Weights of a small multi-label image tagger.
Model: 1.46M parameters, 32-pixel images, arch squeezenet, activation relu, depths [2, 5, 5], widths [96, 192, 384].
Training: muon at rate 0.0043, 6100 steps, batches of 128.
Data: trained on Sentinel-2 satellite tiles (TerraMesh), 145000 training examples.
Rows from block 2, named by matrix and row number. Rows with one number belong to one channel. Each number is 128 + 24 x the weight over its row's rms, rounded and kept within 0 to 255. All counts start at 0. After the name is the row's rms in percent of the matrix's.
# sq0: squeeze pointwise conv (model.blocks.2.sq.0.weight, 48x96x1x1), inputs 48-95
# e10: expand pointwise conv (model.blocks.2.e1.0.weight, 96x48x1x1, transposed), outputs 48-95
# e30: expand 3x3 conv (model.blocks.2.e3.0.weight, 96x48x3x3, transposed), outputs 6-11, a 3x3 kernel for each
sq0.5 101 [113 114 122 115 134 126  78 145 161 109 104 171 148 149 119 126 151 114 130 148 119 133 149 122 141 137 134 118 154 120 145 110 136 106 142 151 104  93 172 146 136 115 159  76 100 116 121  88]
e10.5 108 [179 118 141 129 107 148 100  85 119 136 139 123 114 136 111 128 128 145 183 123 152 142 121 150 140  98  99  84 201 147 141 133 113 126 135 114 134 114 137 118 105  93 115 101 180 133 103 105]
e30.5 114 [142 135 132 131  99 152  93 147 135 137 187 159 128 142 140 160 161  84  89 107 124 156 117 167 140 107 115 119 102 157 126 126 125 131 124 165  87 124 147 136 117 154  87 111  95 132 189 133 124 133 125 163 104 140]
sq0.6 096 [142 121 113  93 125 138 147 132 148 141  95 130 100 149 166 149 158 162 141 111  94 102 127 135 121 132  96 141 111 162 124 125 136 131  80 121  99 165 117 103 176 122  94 102 148 111 163 116]
e10.6 105 [138 163 163 117 136 140 149 153 111 132 141 154 115 134 162  94 103 159 183 158 120 137 176 111 114 116 170 150 162 135 104 131  97  89 172 118 120 147 140 126 137 132 132 188 101 114 141 114]
e30.6 098 [107  86 108 140 113 106 115  84 119 112 115 123 139 161 146 146 138 129 142 152 147 141 150 121 158 140 146 137 114  72  89 135 157 124 102 126 126 157 159 150 162 142 157  84  73 126  96 115 105 106 167 105 141 103]
sq0.7 094 [118 166  99 127 136 134 190 159 123 124 133 116 166 103 119 127 136 131 100 114 153 142 146 142 197 127 121 136 172 126 131 159 129 148 138 126 143 145 103 161 183 152 143 125 173 107 157 125]
e10.7 092 [123 156 108 105 133 118 141  94 123 149  96 135 108 114  90 137 116 122 149 146 107 154 116 122  82 145  92 119 140 167 142  76 137 112  70 177 137 112 164 114 110 100  90 127 122 117 113 140]
e30.7 093 [122 149 169 127 115  80 107 127 106 175 146 170 104 116 134 157 172 133 120 127 156  84 115 147 143 126 142 124  98 107 137 131 121 124 148 156 144 123 127 127 112 134 135 101 145 125 112 152 125 103 124 142 109 144]
sq0.8 107 [139 119  93  90 104 118 126  96 153 113 117  75  90 116 144 128 139  80 101 128 107 160 141 141 123 105 128 106 166 138 124 132 171 112 119 126 104  80 149 163 152 117 156 149 170 110 103 111]
e10.8 109 [113  88 155 128 113 132 118  73 188 152 123 123 114 138 146 141 183 118 116  85 110  39 101 116 162 138 106 129 132 122 118 126 142 149  94 143 107 102 131 116 116 128 121  97 113 112 199 151]
e30.8 095 [130 152 104 148 136 155 141 143 157 132  97 116 124 129  99 118 146 106 168  99 165 144  97 171 130 122 144 107  85 157 107 117 122 103 127 144 138 122 134 146 125  94 142 134 113 166 108 159 171 132 149 104 136 118]
sq0.9 099 [136  93 153 146 135 145 136 167  89 112 150 123 117 146 133 120 112 112 117 112 124 119 119 176 132 150  76 187 104  98  75 133 159 119 141 109 143  93 159 146 104 151 101 141 177 157 116 108]
e10.9 084 [137 120 137 174 163 153 123 122 149 113  75 125 125 156 124 114 125  78 132 158 141 109 139 124 158 106 143 115 160 144 136 129 112 123 129 179 117 129 132 119 187 139 167 128 128 158 110 129]
e30.9 096 [164 119 117 112 105 124 151 114 128 139 100 141 126 145 142 148 147 106 105 100 133 131  98 186 152 102 128  80  77  93 182 126 109 128  98 130 141 157 146 111 145 149 114 129 121 145 131 114 163 102 118 121 108 139]
sq0.10 100 [108 134 175 107 166 164 125 115 186 119 152 121 128 144 129  89 143 150 112 132 169 119 158 109 138 122 152 126 120 114 112 193 161 174 151 169 104 133 122 157 112 142 138 137 133 111 131 117]
e10.10 095 [151 161 108 143 143 157 110 120 106 151 143 113 163 127  97 147 127 150  82 181 161 100  84 125 130 155 173 123 108 108 131 135 125 127 113 132 109 108 102 118 103 137 112 118 107 150 150  80]
e30.10 103 [ 92 133 107 105 152  91 107 117 105 144 105 156 157 185 129 124 129 130  87 126 101 148 131  87 124 107  90 102 106 158  91 107 126 121  67 125 132 116 158 161  96 101  94 120 170 107 101 112 145 113 166 159 184 120]
sq0.11 106 [ 89 147 152 149 136 133 106  83 165 129  95  99 124 168 121 132 119 133 113 141 113  71 122 156  99 140 158 135 119 156 144 117  79 147  94 101 110 144  98 125  99  98 122 132 146 142  92  71]
e10.11 108 [124 133 136 143 139 102 148 122  74 137 154 166 158 135 115 165 112 116 114 111 177 107 114 122 100 133 129 143 104  96 136  75 133 144 107 130 107 156 126 160 112 101 187 142 152 141  92 143]
e30.11 088 [ 94  67 138 159 113 131 154 116 127 133 112 116 120 146 108 117 144 110 109  97 110 100 115 146 108 126  95  97 108 122 131  84 109  97 107 113 133 156 133 159 178 135 122 112 108 163 142 136 157 194 169 141  99 148]
sq0.12 093 [126 151 135 149 105 130 135 146 125 136 144 170 144 157 119 148 133 177 150 142 190  99 124 145 165 129 157 114 165  97 155 136 140 144 138 139 116 144 170 101 139 147 120 112 120 119  76 169]
e10.12 103 [117 139 153 130 133 110 135 127 166 182 129 141 102 121 118 150 150 171 109  90 164 109 120 126 122 129 148 124 189 115 163 130  82 102 132 106 121 137 155 139 120 143 154 113 105  94 114 116]
e30.12 100 [139 125 187 122  69 154  73 117 115 161 152 145 103 124 159 141 156  97 115 131 121 130 138 149 138 153  79 135 138 137  77 136 115 129 144  78 128 123 120 163 105 120 145  96 131 110 120 130  85 122 113 103  89 138]
sq0.13 106 [121 140 145 131 104 110  63 140 149 117 116 136 131 122 140  93 105 168 132 123 121  66 105 143 121 104 125 153 164 147 148 125 122 127  68 132 106  98 126 148 108 100  93 135  76  96 136  83]
e10.13 119 [152 153 132 105 121 141 130 141 142 100 135 138 146  89  71 136 142  98  87 104 111 140 132 116 161 129 155 151  78  68 129 115 145 132 176 207 124 150 137 121 111 119 133 167 107 107 163 134]
e30.13 102 [119 129 104 171 134 148 137 119 132 174 127 127 150 154 160 149 148 173 173  94 129 158 124 125 125 148 116 124 101 142 107 128 137  86  89 108 149 100 105 129 141 133 124 138 128 131 104 141 162 116 113  64 121  95]
sq0.14 087 [133 139 138 164  94 116 139 141 126 119  78 130 129 118 159 131 137 108 137 152 134  97  92 112 148 155 189 115 146 163 152 119  89 154 151 134 141 115 120 156 149 115 153 123 123 134 143  90]
e10.14 086 [ 99 160 101  74 138 153 140  94 113 135 122 121 105 123  88 184 154 143 162  82  97 139 123 157 126 124 142 126  97 103 167 129 171 117 116 192 128 134 130  99 117  92 113  90 111 133 120 106]
e30.14 099 [130 131 106 126 135  88  90 156  92 170 162 152  88 120 137 140 153 104 132 122 126 151  97 153 122 129 165 179 178 112 103 107 124 116 119 103 134 144 144 129 120 128 126 105 142 133 152 143 122 113 113 149  89 131]
sq0.15 086 [119 133 104 111 129 142 138 106  88 113 113 191 177 109 118 113 139 108 148 141 132 115 161 123 134 130 121 156 183 120 153 136 137 141 108 113 115 100 139 107 163 135 139 151 111 136 192 125]
e10.15 093 [111 145  60 152 106 191 148 130 139 141 119 138 107 149 137 179 111 115 135 156 130 111 142 154 134 124 154 118 123 166 116 167  95 117 109 119 139 121 154 128 108 117 136  65 143 128 125 122]
e30.15 092 [115 107 120 106 117 109 120 146 144 131 121 143 123 135 124 149 149 189 169 164 165 153 108 191 149 130 171 145 114  86 157 144 100 119 118 136 120 148 137 121 118 122 136 107 157 119 152 157 126 117 127 133 110 105]
sq0.16 097 [ 81 101 154 130 143 165 182 128 136 117 160 118 112 130 103 144 116 130  95 130 122 148 131 122 100 120 108 130  85 125  95 125 108  79  91 121 167 132 151  97 112 116 142 140 139 100 125 162]
e10.16 093 [131 124 116 135 168 123 135 131 127 131 174 111  89 123 167 153 152 133 116 135 164 104 175  88 123 140 139 177 122 117 129 122 124 150 120 171 110 107 126 112  82 106 108 126 140 140 127 121]
e30.16 100 [133  86 127 146 121 106 122 150 134  92 108 116  99 144 116  90 118 114 121 159 128 101 132 149  75 107 144 163 133 121 140 163 113 131 136 167 104 143 152 109 146 125 131 144 190 162 135 154 110 151 142 131 116 113]
sq0.17 104 [113 176 117 135 121 168 135 131 107  92 118 185  93 107 135 141 127 152 120  96 122 143 102 122 137 148 138  87 141 117 116 108 122 103 147 149 126 149 138 100 134 119 133 132  95 121 162 118]
e10.17 094 [159 147 123 148 128  86  96 118 112 121 187 101 121 130  89 120 155 135 104 128 100 115 114 153 128 152  68 164 181 158 146 120  75 174 138 137 113 130 123 101 154 124  88  93 110 113 117 170]
e30.17 114 [137 133 174 141 128 125 128 116 150 132 127 126 130 111 113 131  96  92 110 160  90 106 155 122 112 118  98 147 165 154 105 152 188 117 138 133 107 109 143 125 101 126 123  97 195 171 111 166 127 132 146 108 154 122]
sq0.18 099 [167 124  85 108  77  61 141 122 119 102 100 122 144 121 140 160 132 100 192 104 117 118 130 138 137  81  92 106 141 126 115  97 119 130 108 133 138  91 136 104  97 148 126 135 174 130 164 117]
e10.18 098 [168 144 136 146 128 136 149 102 123 155 131 167 132 103 116 164  93 135 119 158 124 101 129  96 116 113 159  97  89  98 113 106  74 121 134 164 129 162 133 171 156 125 150 128 146 133 121 146]
e30.18 074 [121 117 127 141 164 124 152 131 114 120 109 125 118 152 136 131 125 113 109 111 125 113 117 155 118 142 107 124 153 123 158 105 123 106 102 130 131 144 171 157 201 169 137 147 131 150  93 140 142 144 146 130 175 146]
sq0.19 104 [103 128 158 115 119 138 117  92 107 127 141 103 161  87 132  94  99 110 113  92  76  88 153 152  87 152 114 126 110 103 134 144 131 136 128 124 126 142 123  93 160 121  72 121 113 124 108 122]
e10.19 081 [114 192 121 138 121 119 110 143 167 114 142 127  82 114  60 117 138 128 100 114 102 116 173 136 143 151 145 117 148 101 110 118 116 116 131 161 120 130 115 141 150 147 126 115  77 161 162 118]
e30.19 103 [163 130 132 159 153 129 136 173 134 136 117 139 149 141 126 140 137 147 112 142 126 117 114 131 129 110 145 168 146 145  98  92 177  85  99 171 120 114 127 154 125 137 154 145 155 156 113 140 116 126 143 117  96  96]
sq0.20 102 [101 152 115 149 142 138 103 129 132 136 107 154 149 116 118 138 133 174 132 167 114 115 129 110  81 120  87 175 150 136 103 136 115  92 143 123 144  99 162 148 129 148 125 113  93 111 110 121]
e10.20 104 [117 109 116 168 100 148 153 104 127  89  98 170 147 102 100 100 161 108 129 108 138  92 131 145 134 129  96 141 109 144  81 145 140 143  95 110 115 160  90 151 110 110 158 115 148 112 113 110]
e30.20 090 [130  83 124 126 123 130 147 114 103 116 119 120  90 131 133 139 135 108 125  93 104 119 116 126 119 132 103  81 147 133 171 112  95 111 106  85 127 145 167 142 193 123  93 131  94 143 137 129 133 168 140 138 144 131]
sq0.21 103 [147  89 162 130 144  67 124 140 161  79 149  95 131 134 151 123  78 152 105 129  97 122 144 149 101 105 127 161 125 117 122 162 155 101 130 130  68  89 122 137 127 160 137 102 149 149 151 126]
e10.21 102 [176 143 175 150 128 171 146 150  95 126 136 135 127 173 135 145 141 121 173  94 143 114 142 104 120 147 138 113 195 144 128 110 101 131  96 152 134 134  90 141 130 103 107  99 151 110 160 157]
e30.21 094 [128 120 121 183 109 126 126 103 114 102 100  85 146 188 133 152 186 148 133 132 155 143 106 138 154 133 154 133 121 103 131 191 143 137 132 158 119 149 140 160 176 179 142 157 136 130  66 139 169  73 108 122  99 112]
sq0.22 100 [149 100 101 152 139 105  72 126 128 105 129 115 147 124 135 117 101  96 139 133  87 132 130 133 132 140 137 118 145 143 174 124 131 100 120 122 132 122 128 130 192 120 128 133 156 108 146  79]
e10.22 103 [ 97 202 107 137  72 118 115 153 148 125 156 109 107 163  99 106 148 126 158 124 101 135 155 114 138 123  98 136 162  98 107 118 142 142 131 185 128 107 112 116 133 136 133 144 109 128 169 145]
e30.22 116 [173 112 138 115 109 105  78 127 115 148 109 140 118 148 130 123  97 110 138 105 135 121 123 144 132 106 127 149 120  92 134 129 126 144 117 129 119  94 154 155 132 139 117 142 141 158 158 146 120 132 125 134 159 107]
sq0.23 102 [146 138 122 153 139 139  98 157 140 121 105 117 108 122 139  98 134  93 150 119 114 128 188 182 108 151 153 113 137 147 114 145 151 135 110 134  94 124 156 125 120  96  88 160 151  78 177 121]
e10.23 085 [117  94 139 164 128 112 144 150  73 125 124 148 119  80  91 119 111 118 128  96  92 155 117 107 118 117 149 113 110  80  91 132 119 164 122  78 154 144 130 137  96  98 128 126 150 106 171 119]
e30.23 082 [ 98  95 133 119 107 109 173 130 105 130 115 122 109 145 156 120 113  98 119 134 106 120 133 144 118 138 136 119 148 133 154 119 124 118 107 100 130 124 169 181 189 138 108 139 104 156 133 142 149 174 151 151 126 147]
sq0.24 101 [119 136 115 165 139 122 139 111 125 187 102  78 138 134  96 142  83 117 138 126 135 103 119 145 146 143 124 102 136 102 133 174 134 150  86 162 133 185 147 113 163 136 125  95 117 146 128 129]
e10.24 084 [134 113 145 130 116 185 117 172 125 120  99  93 127 153 140 146 108 122 133 135 113 129 143  85 116 134 197 122 133 141 105 126 113 122 161  91 128 130 131 103 149 113 137 107 147  86  96 139]
e30.24 098 [124  60  84 115 114 119 116 121 117 153 128 128 155 121 161 121 105 135 160 128 121 105 134  79 132 134 102 126 114 140 103 143 151 119  94 113 156 128 135 132 116  92 129 103  67  97  91 158  82 133 170 110 141 100]
sq0.25 094 [ 99 167  98 113 112 163 149 122  69 141 137 150  84  45 120 133 154 163 143 136 159 140 109 144 165 128 125 177 128 160 146 126 138 133 150 143 118 146 131 120 154 119 148 147 130 100 116 157]
e10.25 112 [133 147  74 100 138 136 125 148 118 153 132 123 166 158  93 140  99 129 129 131 108  88 139 143 123  98 135 144 126 142  91  78 110  56 145 130 178 119 144 135 155 150 121 162 111 132 138 155]
e30.25 105 [128 146 155 134 129 110  85 121 106 169 134 117 105 127 155 117 165  81 126 104 115 121 158 138 107 134  89 145 116 128 112 106 144 141 107  76 108 116 137 130 116 100 130 148 120 157 122 159  84 111 134 168 128 126]
sq0.26 098 [160 165 155 125 124 133 130 122 118 181 167 143 123 137 145 110 149 149  83 130 128 114 132 122 159 152 172 179 125 125 129 131 137  71  85 144 143 115 123 150 156 132 154 139 131  97 145 180]
e10.26 107 [151 100 120 132 140 141 138 124 114 154 119 146 101  83 141 149 121 162 102 150 103 169 114 148 143 161 149 149  99 130 173 175 118 139 114 102 130 137 136 144 117 152 144  87 113 150  96 109]
e30.26 115 [105 142 124 111 122 141 112 112 101 144 123 142 112 154 140 136 129  86 108 125 135  97 140 151 102 152 134 124 110 160  87 118 162 103  96 121 107 130 154 163 125 106 106 125 129 124  95 133 143 127 145 110 150 153]
sq0.27 104 [123  84 166 134 127  94 135 126 123 111 136 105 130 132 144 140 150 100 113 136 150 125  82 126 158 132 183 108 134 131 180 121 162 116 136 147 152 127 115 168 119 131 115 114 171 156  91 162]
e10.27 098 [120 152 109 121 167 154 136 117 127 113 143 127 117  73  96 142 112 113 133 171 128 116  97 120 145 168 161 160 141 141 155 134 102  74 109 141 134 113 150 138 115 159 127 182 133 121 109 139]
e30.27 090 [ 78 136  89 122 179  92 110 158 127 124  77 140  95 152 129  77 140 122 108  98  80 120 155 102 119 102 111 130 112 164  84 106 142  98 104 143 126 110 126 120 142 107  68 176 164 159 102 115 152 190 176 139 171 131]
sq0.28 100 [141 133 100 106 103 129  81 131 141 100  82 116 123 140 129 139 117 132 148 122 161 118 110 145 106 116 116 172 162 133 141 156 159 181 116 147 121 209 154 119 138 130  76 153 126 149 121 183]
e10.28 107 [ 61 100 141  98  86 116 113 173 153 142 120 126 108 116 139 173 128 143 118 170 172 145 180 151 114  97 113 132 146 110 130 104  85  84 157 131 171 126 157 114 125  91 115 169  98 123 108 149]
e30.28 114 [189 138 156 124 123 143 102 124 122 145 110 130 114 117 178 137 131  64 127  99 134 122 143 107 148 134 113 138 105 120 108 112 153 171 117 112 130  87 128 103  99 104 119 129 133 148 137 127 102 132 142 174 166 154]
sq0.29 098 [ 88 131 166 141 148 104 144 118 109 148 148 140 136 109 146 112 133 126 146 146 109 165 147  98 130 200  97 100 120 110 151 133 146 198 129 101 147 124  91 147 110 141 124 121 103 128 117 149]
e10.29 092 [153 142 131  95 113 113 118 106 139 117 144 130 113 110  61  99 131 120  70 146  81 130 165 168 126 130 138 113 116 116 166  83 133 101 103 122 132 136 131 120 138 146 120 114 106 154 162  84]
e30.29 101 [119 115 105 130 146  89 122  85 110 164 108 179 143 172 136 144 129 149 116 107 125 135 144  95 102 130  89 137  96 154  88 126 160 114  93 164 127  99  96 157 114  77  86  98 120 132  86 105 154 112 168 129 187 124]
sq0.30 103 [128  85 137 116 138 123 147 112 169 146 115 165 122 139 133 133 184 117  94 130 185 136 142 124  94 138 148 125 106 161 156 158 138 130 133 136 152 110 155 146 144 147 137 118 146 152 138 105]
e10.30 087 [159 134  82 149 103 132 126 140 107 124  87 132 194 126 156 120 117 127 137 157 114  90 130 134 103 117 108 106 122 161 163 117 157  98 127 128 166 126 103 119 150 112  96 173 149 193 151 162]
e30.30 115 [121 100 102  92 100  80 118  94  95 160 132 155 134 178 150 106 115  63 110 128 114 119 151 106 140 120 110 118 113 152 113 109 143 168 105 130 114 134 166 162  99  87  97 148 167 124 124 127 134 153 166 147 202 143]
sq0.31 094 [143 101  96 123 134  73 113 129 140 157  91 125 109 139 125 118 121  93 122 143  95 114  65  98 145 141  96  95 129  99 126 146 109 115 100 104 111 120  90 126 107 120 151 118 113 115 146 101]
e10.31 108 [112 143 156 104 130 100 140 147 142 128 117 126 143 108 175 121 119 110 161 127 158 125 183  96 152 132 145 117 110  93 130  90 135 121 121 101  64 136 111 142 186 112 119 156 151 151 118 158]
e30.31 096 [134  95  77 137 117 120 111  73 135 184 111 153 128 167 170 123 137 149 125 145 144 111 129 140  85 138 120 155 128 115 122 112 141 124 128  83 133 125 107 134 140 130 159 108  90 113  91 131 128 115 145  87 122 113]
sq0.32 107 [140 131 102 160 138 115 139 130 145 134 109 111 107  73 109 123 157 103 105 103 110 165 102 120  66 113 102 134 106 129 116  96 175 124 118 103 114 121 124 111 126 133 137  98 104 132 102 158]
e10.32 102 [179 154 188 144 127 111 142 114 124 110 114 139 159 156 105  99  81 110 147  94 125 148 149 120  99 114 122 103 199 136  91 100 108 139 167 114 116 144 123 137 176 141 124 109 124 124  96 137]
e30.32 095 [156 130 178 180 114 129 173 123 129  99 118 144 110 146 151 145 127 115 126 144 144 122 110 162 117 126 179 156 142 121 158 133 174  96 101 158  44 172 150 101 160 155 120 147 128 168 151 151 164 148 182 169 129 130]
sq0.33 108 [117 109 167 122 164 130  97 138 135 206 136 119  84 119 141 131  86 124 115 147 101 109 133 174 138 111 113 160 109 124 165 122 160  97 140 106 107 124 110 183 110 142 105 115  74 146 110 158]
e10.33 105 [155  97 125 108  91 155 116 136 112 122 129 105 131 143 137 142 123 125 152 135 110 147 139 148 126 127 143 130 184 120 134 102  96 137 144 107 118 141 114 125 129 136 130  96 161 208  89 137]
e30.33 106 [108 137  98 148 136 117 179 121 161 147  97 106 135 195 120 110 148 137 114 160 112 129 126  95 139  98  84  92  96 127  91 129 115 105  97  94  98 139 129 122 128 108 117 129 125  96  99 119 163 175 171 179 196  97]
sq0.34 097 [ 86 112 153 127 142 106 101 132 155 109 119  95 101 162 169 126 121 125 150 174 146 102 133  87 120 162 117 135 121  98 119 132 123 134 127 149 101 108 124 100 111 101 144 117 120 139  82  88]
e10.34 091 [124 145 124 117 191  97 102 135 155 127 140 114 129 121 141 120 124 147 126 132 149  97 126  67 131 141 158 116 110 113 157 152 113 107 110 123 106 123 102 108 193 118 133 114  69 110  84 136]
e30.34 091 [123  95 137 178 164  90 123 183 131 128 140 100 116 130 147 109 132 120 130 135 120 131 121  90 155 116 101 121 136 127  92 155 131  76 112 107 166 119 129  99 114  98  97 136 109 129  95 158 123 119 152 127 101  84]
sq0.35 090 [109 141 141 131 140 113 149 148 133 104 179 140 138 121 108 124 150 118 134 134  88 159 153 130 137 155 143 120 175 205 103 146  78 134  98  64 118 107  86 136 101 155 126 127 120  97 139 109]
e10.35 104 [109 125 128 127 143 130 110 117 134 121 144 124 101 154 108  99 116 132 108 109 193 143 127 139 136 117 115 201  97 128 120  78 169  83 159 140 121 100 140 126 140 155 115 102 144 139 136 102]
e30.35 098 [117  97 120 147 137  65  87 147 125 105  92 114 122 132  89  89 100 109 131 119 133 113 146 149 107 120 130 139 149 109  94 144  95  67 119 131 115 136 128 131 115  74 101 107 147 165 139 155 138 132 123 163 142 110]
sq0.36 094 [131 102 128  91 136 131 139 105 116  88 141  95 129 137 151 126 168 156 112 155 150 122 129 135 152 106 155 142 144 158 103 123 129 151 140  85 112 145 122  99  95 107 111 129 121 127  92 157]
e10.36 090 [156 160  93 165 158 129 126 113 131  95 150 124 108 153 135 106 104 119 153 120 210  88 110 134 128 146 138 149 134  72 112 100 126  95 119 164 154 101 141 111 137 142 108 159 133 131 139 148]
e30.36 105 [169  95 161 144 149 107 120 172 154  93 109 108 120 122 108  70 111  98 101 126  95 115 139 103  83 125 138 144 144 128  75 132 124 107 112 165 120 166 108 115 111 125 132 132 169 163 104 140 103 105 141 129 134 108]
sq0.37 098 [142 164 122 119 141 102 129 102  91 104  96  92 129 121 112 162  78  98 140 150 142 117 117 153 109 109 153 113 125 100 136  82 116 116 162 111 122 119  88 114 130 148 101 158  94 124  80 113]
e10.37 113 [128 135 114 143 138 117 134 136  97 148 134 135 162  76 131  70 126  96 118  75 193 143 144 151 101 139 113 138 121 155 121 163 159 122 102 125 136 170 113 118 147 163 140 108 136 122 166 137]
e30.37 098 [117 100 107 159 169 111 142 173 171  85 123 135 131 167 116 117 152 115 127 145 117 100 114 104 133 139 160 143 125 130 138 158 133  86 131 156 126 133 149 142 126 162 144 114 141 153  84 123 140 126 142  98 125 112]
sq0.38 112 [145 129 132  85 110 106 159 137 136 150 139 125  98 153 114 126 129 127 138 140 127 129 132 117 144 106 116  93 136 138 134 102 125  99  78 139 172 106 152 151 158 110 114 108 180 137 114  81]
e10.38 115 [106 131 139 122 138 143 123 158 129 128 116 116 114 164 140 121 119 142 167 159 155 178 167 149 112 125 158 128 149  82 118  78 146 170 159 171  90 118 106 134 172 128 105 144 136 123 113 173]
e30.38 114 [174  98 123 135  99 137 108 113 109 162 128 145 117 114 164 147  71 109 138 124 130 117 154 125 156 124  95 126 106 120 109  96  95 122 111  78 164 145 151 127 131  95 135 105  66 143 108 152 114 111 155 138 141  93]
sq0.39 106 [131  98 185 107 130 125 137 140 162 205 159 142 134 138 125 157 103 124 133 106  97 125 132 119 108 115 110 173 108 122 115 120 131 136 124 100 100 101 137 152 125 149 127 109 152 191 111 122]
e10.39 097 [137 160 114 129 108 164 133 147 117 136 105 125 115 155 163 110 101 118 116  95 116 177 145 103 131  94 138 157 119 154 140 128 122  99 122 124 111 119 121 122 133 181 109 144 132 124 117 159]
e30.39 110 [102 130 114 159 119 150 142 151 146 152 122 139 169 165 155 162 156 179 136 142 119 113 121 112 127  95  76 121 125 150 122 148 139 156 137 106 135 128  94 101 159 125 158 148 114  92  97 106 172 141  66 163 121 110]
sq0.40 092 [135 153 126 174 135 150 133  94 139 113 130 121 134 116 107 144 131 122 146 143  91 161 115 158 146 162 144 156 121 127 104 180 188 104 122  76 125  91 129 104 119 152 146 202 135 111 132 133]
e10.40 095 [121 140 122 131 128  92 169  95 144 106 156 153 159  98 149 120  92 125 137 125 105 124 104 140 117 132 114 111 105 132 166 121  77 110 113 118 143 161 142 162  65 102 160 133 139 145 129 125]
e30.40 081 [140  95 110 161 128 116 159 119 100 123 108 102 120 136 127 161 114  95 108 127  98 107 124 139  84 140 136  96 161 114 137 127  79  99 111  97 130 133 119 174 188 126 109 110 112 153 117 146 139 145 162 128 153 184]
sq0.41 102 [104 103 142  97 137  97 118 118 122 112 124 111 172  66 165 142 146 124 101 146 146 110  99 119 139 121  95 127 180 129 129 120 111 142 134 138 123 125 128 140 141 148  68 174 140 113 129 139]
e10.41 085 [106 127  47  97 140  69 120 141 142 106  93 125 130 140 167 106 130 142 134 135 113 119 123 146 128  59 122  94 102  67 116 137  78 130 154 122 104 116 108 121 160 122 115 147  99 130 131 144]
e30.41 096 [132 122 118 133 132  76  96 145 138 167 109 133  99 119 145 133 153 137 154 141 151  69 119 125 149 145 141 108 113 120 112  73 133 102 140 153 111 123 150 121 119 136 132  95 128 107 131 150 103 122 137 122 105 122]
sq0.42 097 [ 91 144  94 117 144  92 132 150 142 136 115 128 129  82 177 130 151 153 160 155 125 153 153 123 188 158 103 115 152 170 154 124  82 148 144 127 108 117 104 147 119 132 101 135  98 117 124 112]
e10.42 085 [158 121 171 139  80  90 135 127 121  93 124 120 127 136  61 145 139 134 119 131  80 128 163 145 132  95 146 118 113 162 165  98 115  78 107 156 165 104 103 128 130  93 123 160 143 135 139  88]
e30.42 096 [153 123 149 124 121  75 134 140 134 152 141 174  90 129 112 146 142 161 155 145 176 103 122 169 156 143 164 137  88  95 122 119 113 100 141 155 104 130 104 121 124 136 131 129 144 132 134 136 111 107 134 109 114 144]
sq0.43 083 [111 115 135 124 130 151 109 151 132  72 149 139 136 131 141 130 153 175 153 134 132  98 135 135 152 107 109 132 158 125 132 133 117 186 127 130 192 136 122 137 125 115 191 132 112  86  80 130]
e10.43 100 [ 97 136 199  93 108  98 108 122 113 173 112 115 146 115 135 125  98 133 107 106 128 101 135 147 143 120 168  90  74  84 121 125  92  95 114 129 147 126 169 137 118  75 137 112 101 115 133 119]
e30.43 093 [157 114 160 123  85 152  92 145 150 158 147 130  90  92 135 131 166  53 131  86 124 149 137 171 129 150  88 116 122 149  93 120 165 136 168 138 100  98 110 163 125 122 131 136 139 106 140 120  82 120 124 113  96 168]
sq0.44 111 [119 127 146 163 160 121 131 172 123  98 107 153 153 166  94 120 124  83 133 100 154  91 116 116 130 131 146 171 112 102 121 159 177 123  64 111 114 128 106 110 132 123 102 157 105 100 123 142]
e10.44 115 [178 114  91 121 118 175 113 140  98 131 107 136 166 163  99 144  74 133 124 126 111 217 112 140  95 109 142 140 176 185 131 144  82 112 158 122 105 122 119 135 142 134 141 107 177 134 119 111]
e30.44 106 [159 144 133 143 151 139 174 137 143 140 143 155 169 171 137 172 184 151 119 148 151 150 113 132 160 135 171 138 122 113  84 171 177 168 161 159  71 144 134 103 138 163 137 113 142 133 105 138 127 121 119 117 103  76]
sq0.45 104 [ 81 188 136 145 144 138 148 163 109 113  84 128 128 139 114  99 107 138  94 117 113 131  99 119 145 162 121 133 105 111  73 124 150  73 116 137 154 117  59 127 150 111 166  96  86 135 100  93]
e10.45 101 [123 131 170  84 123 135 105 158 115  84  72 118 129 149 134 143 138 101 117 119 113 137 119 114 111 132 159 116 166 155 116 145 129 164 100  98 115 170  88 137 119 115 119 114 119 131  83 140]
e30.45 091 [118 150 153 130 117 220 187 162 190 110 101 149 118 130 127 131 138 161 119 119 163 105  34 143 141 119 138 134  79  99 141 126 114 110 125 145 151 103 121 152 114 116 160 160 134 146 130 159 174 136 136 118 124 106]
sq0.46 098 [122  86  93 107 134 131 142 116 140  96 104 166 141 131 147 139 163 124 129 136 140 144 106 108 135 147 163 127 151 123 103 118 100 185 144 158 122 103 118 113  97 134 123 120 142 136 146 122]
e10.46 112 [120 137  95 142 152  97 140 131  78 135 127 130 131 116  63 151 106 133  95 133 137 134  94 119 141 127 108 125  67 101 105  76  69 120 118 123 130 123 161 138 156 122 105 138 128 103 146 160]
e30.46 098 [119 126 131 130 109 135 102 158 103 155 138 115 111 117 137 134 157  72 155 132 137 174 157 139 124 158  88 102 149 126  89 103 125 146 153  74 135  98 132 139 126 126 113 102 128 116 111 152  77 102 117 129 122 125]
sq0.47 099 [135  91  89 185 102 118 135 132 135 152  93 109 119 115 127 114 134 172 112 100 108 129 138 128  98 161 105  99 124  80 119 105 107 143 132 114 137 128 176 139 120 161  86 171 111 156 107 111]
e10.47 090 [106 126 167 130  98  93 160 112 170 120  91 147 168 135 115 111 166 146 140 122 123 123 116 142  87 111 107  87 152 182 143 123 150 153 104 138 117 138 138 157 117 152 158 115 172 105 143 121]
e30.47 089 [166  97 119 122 119 125 113 114 124 174 136 111 136 154 146 139 147 102  95 111 118 120 119 127 150 150  91 128 143 158 128 113 141 117 101 118  84 116 159 148 163  99 123 135 123 161 126 151 134 139 143 152 157 129]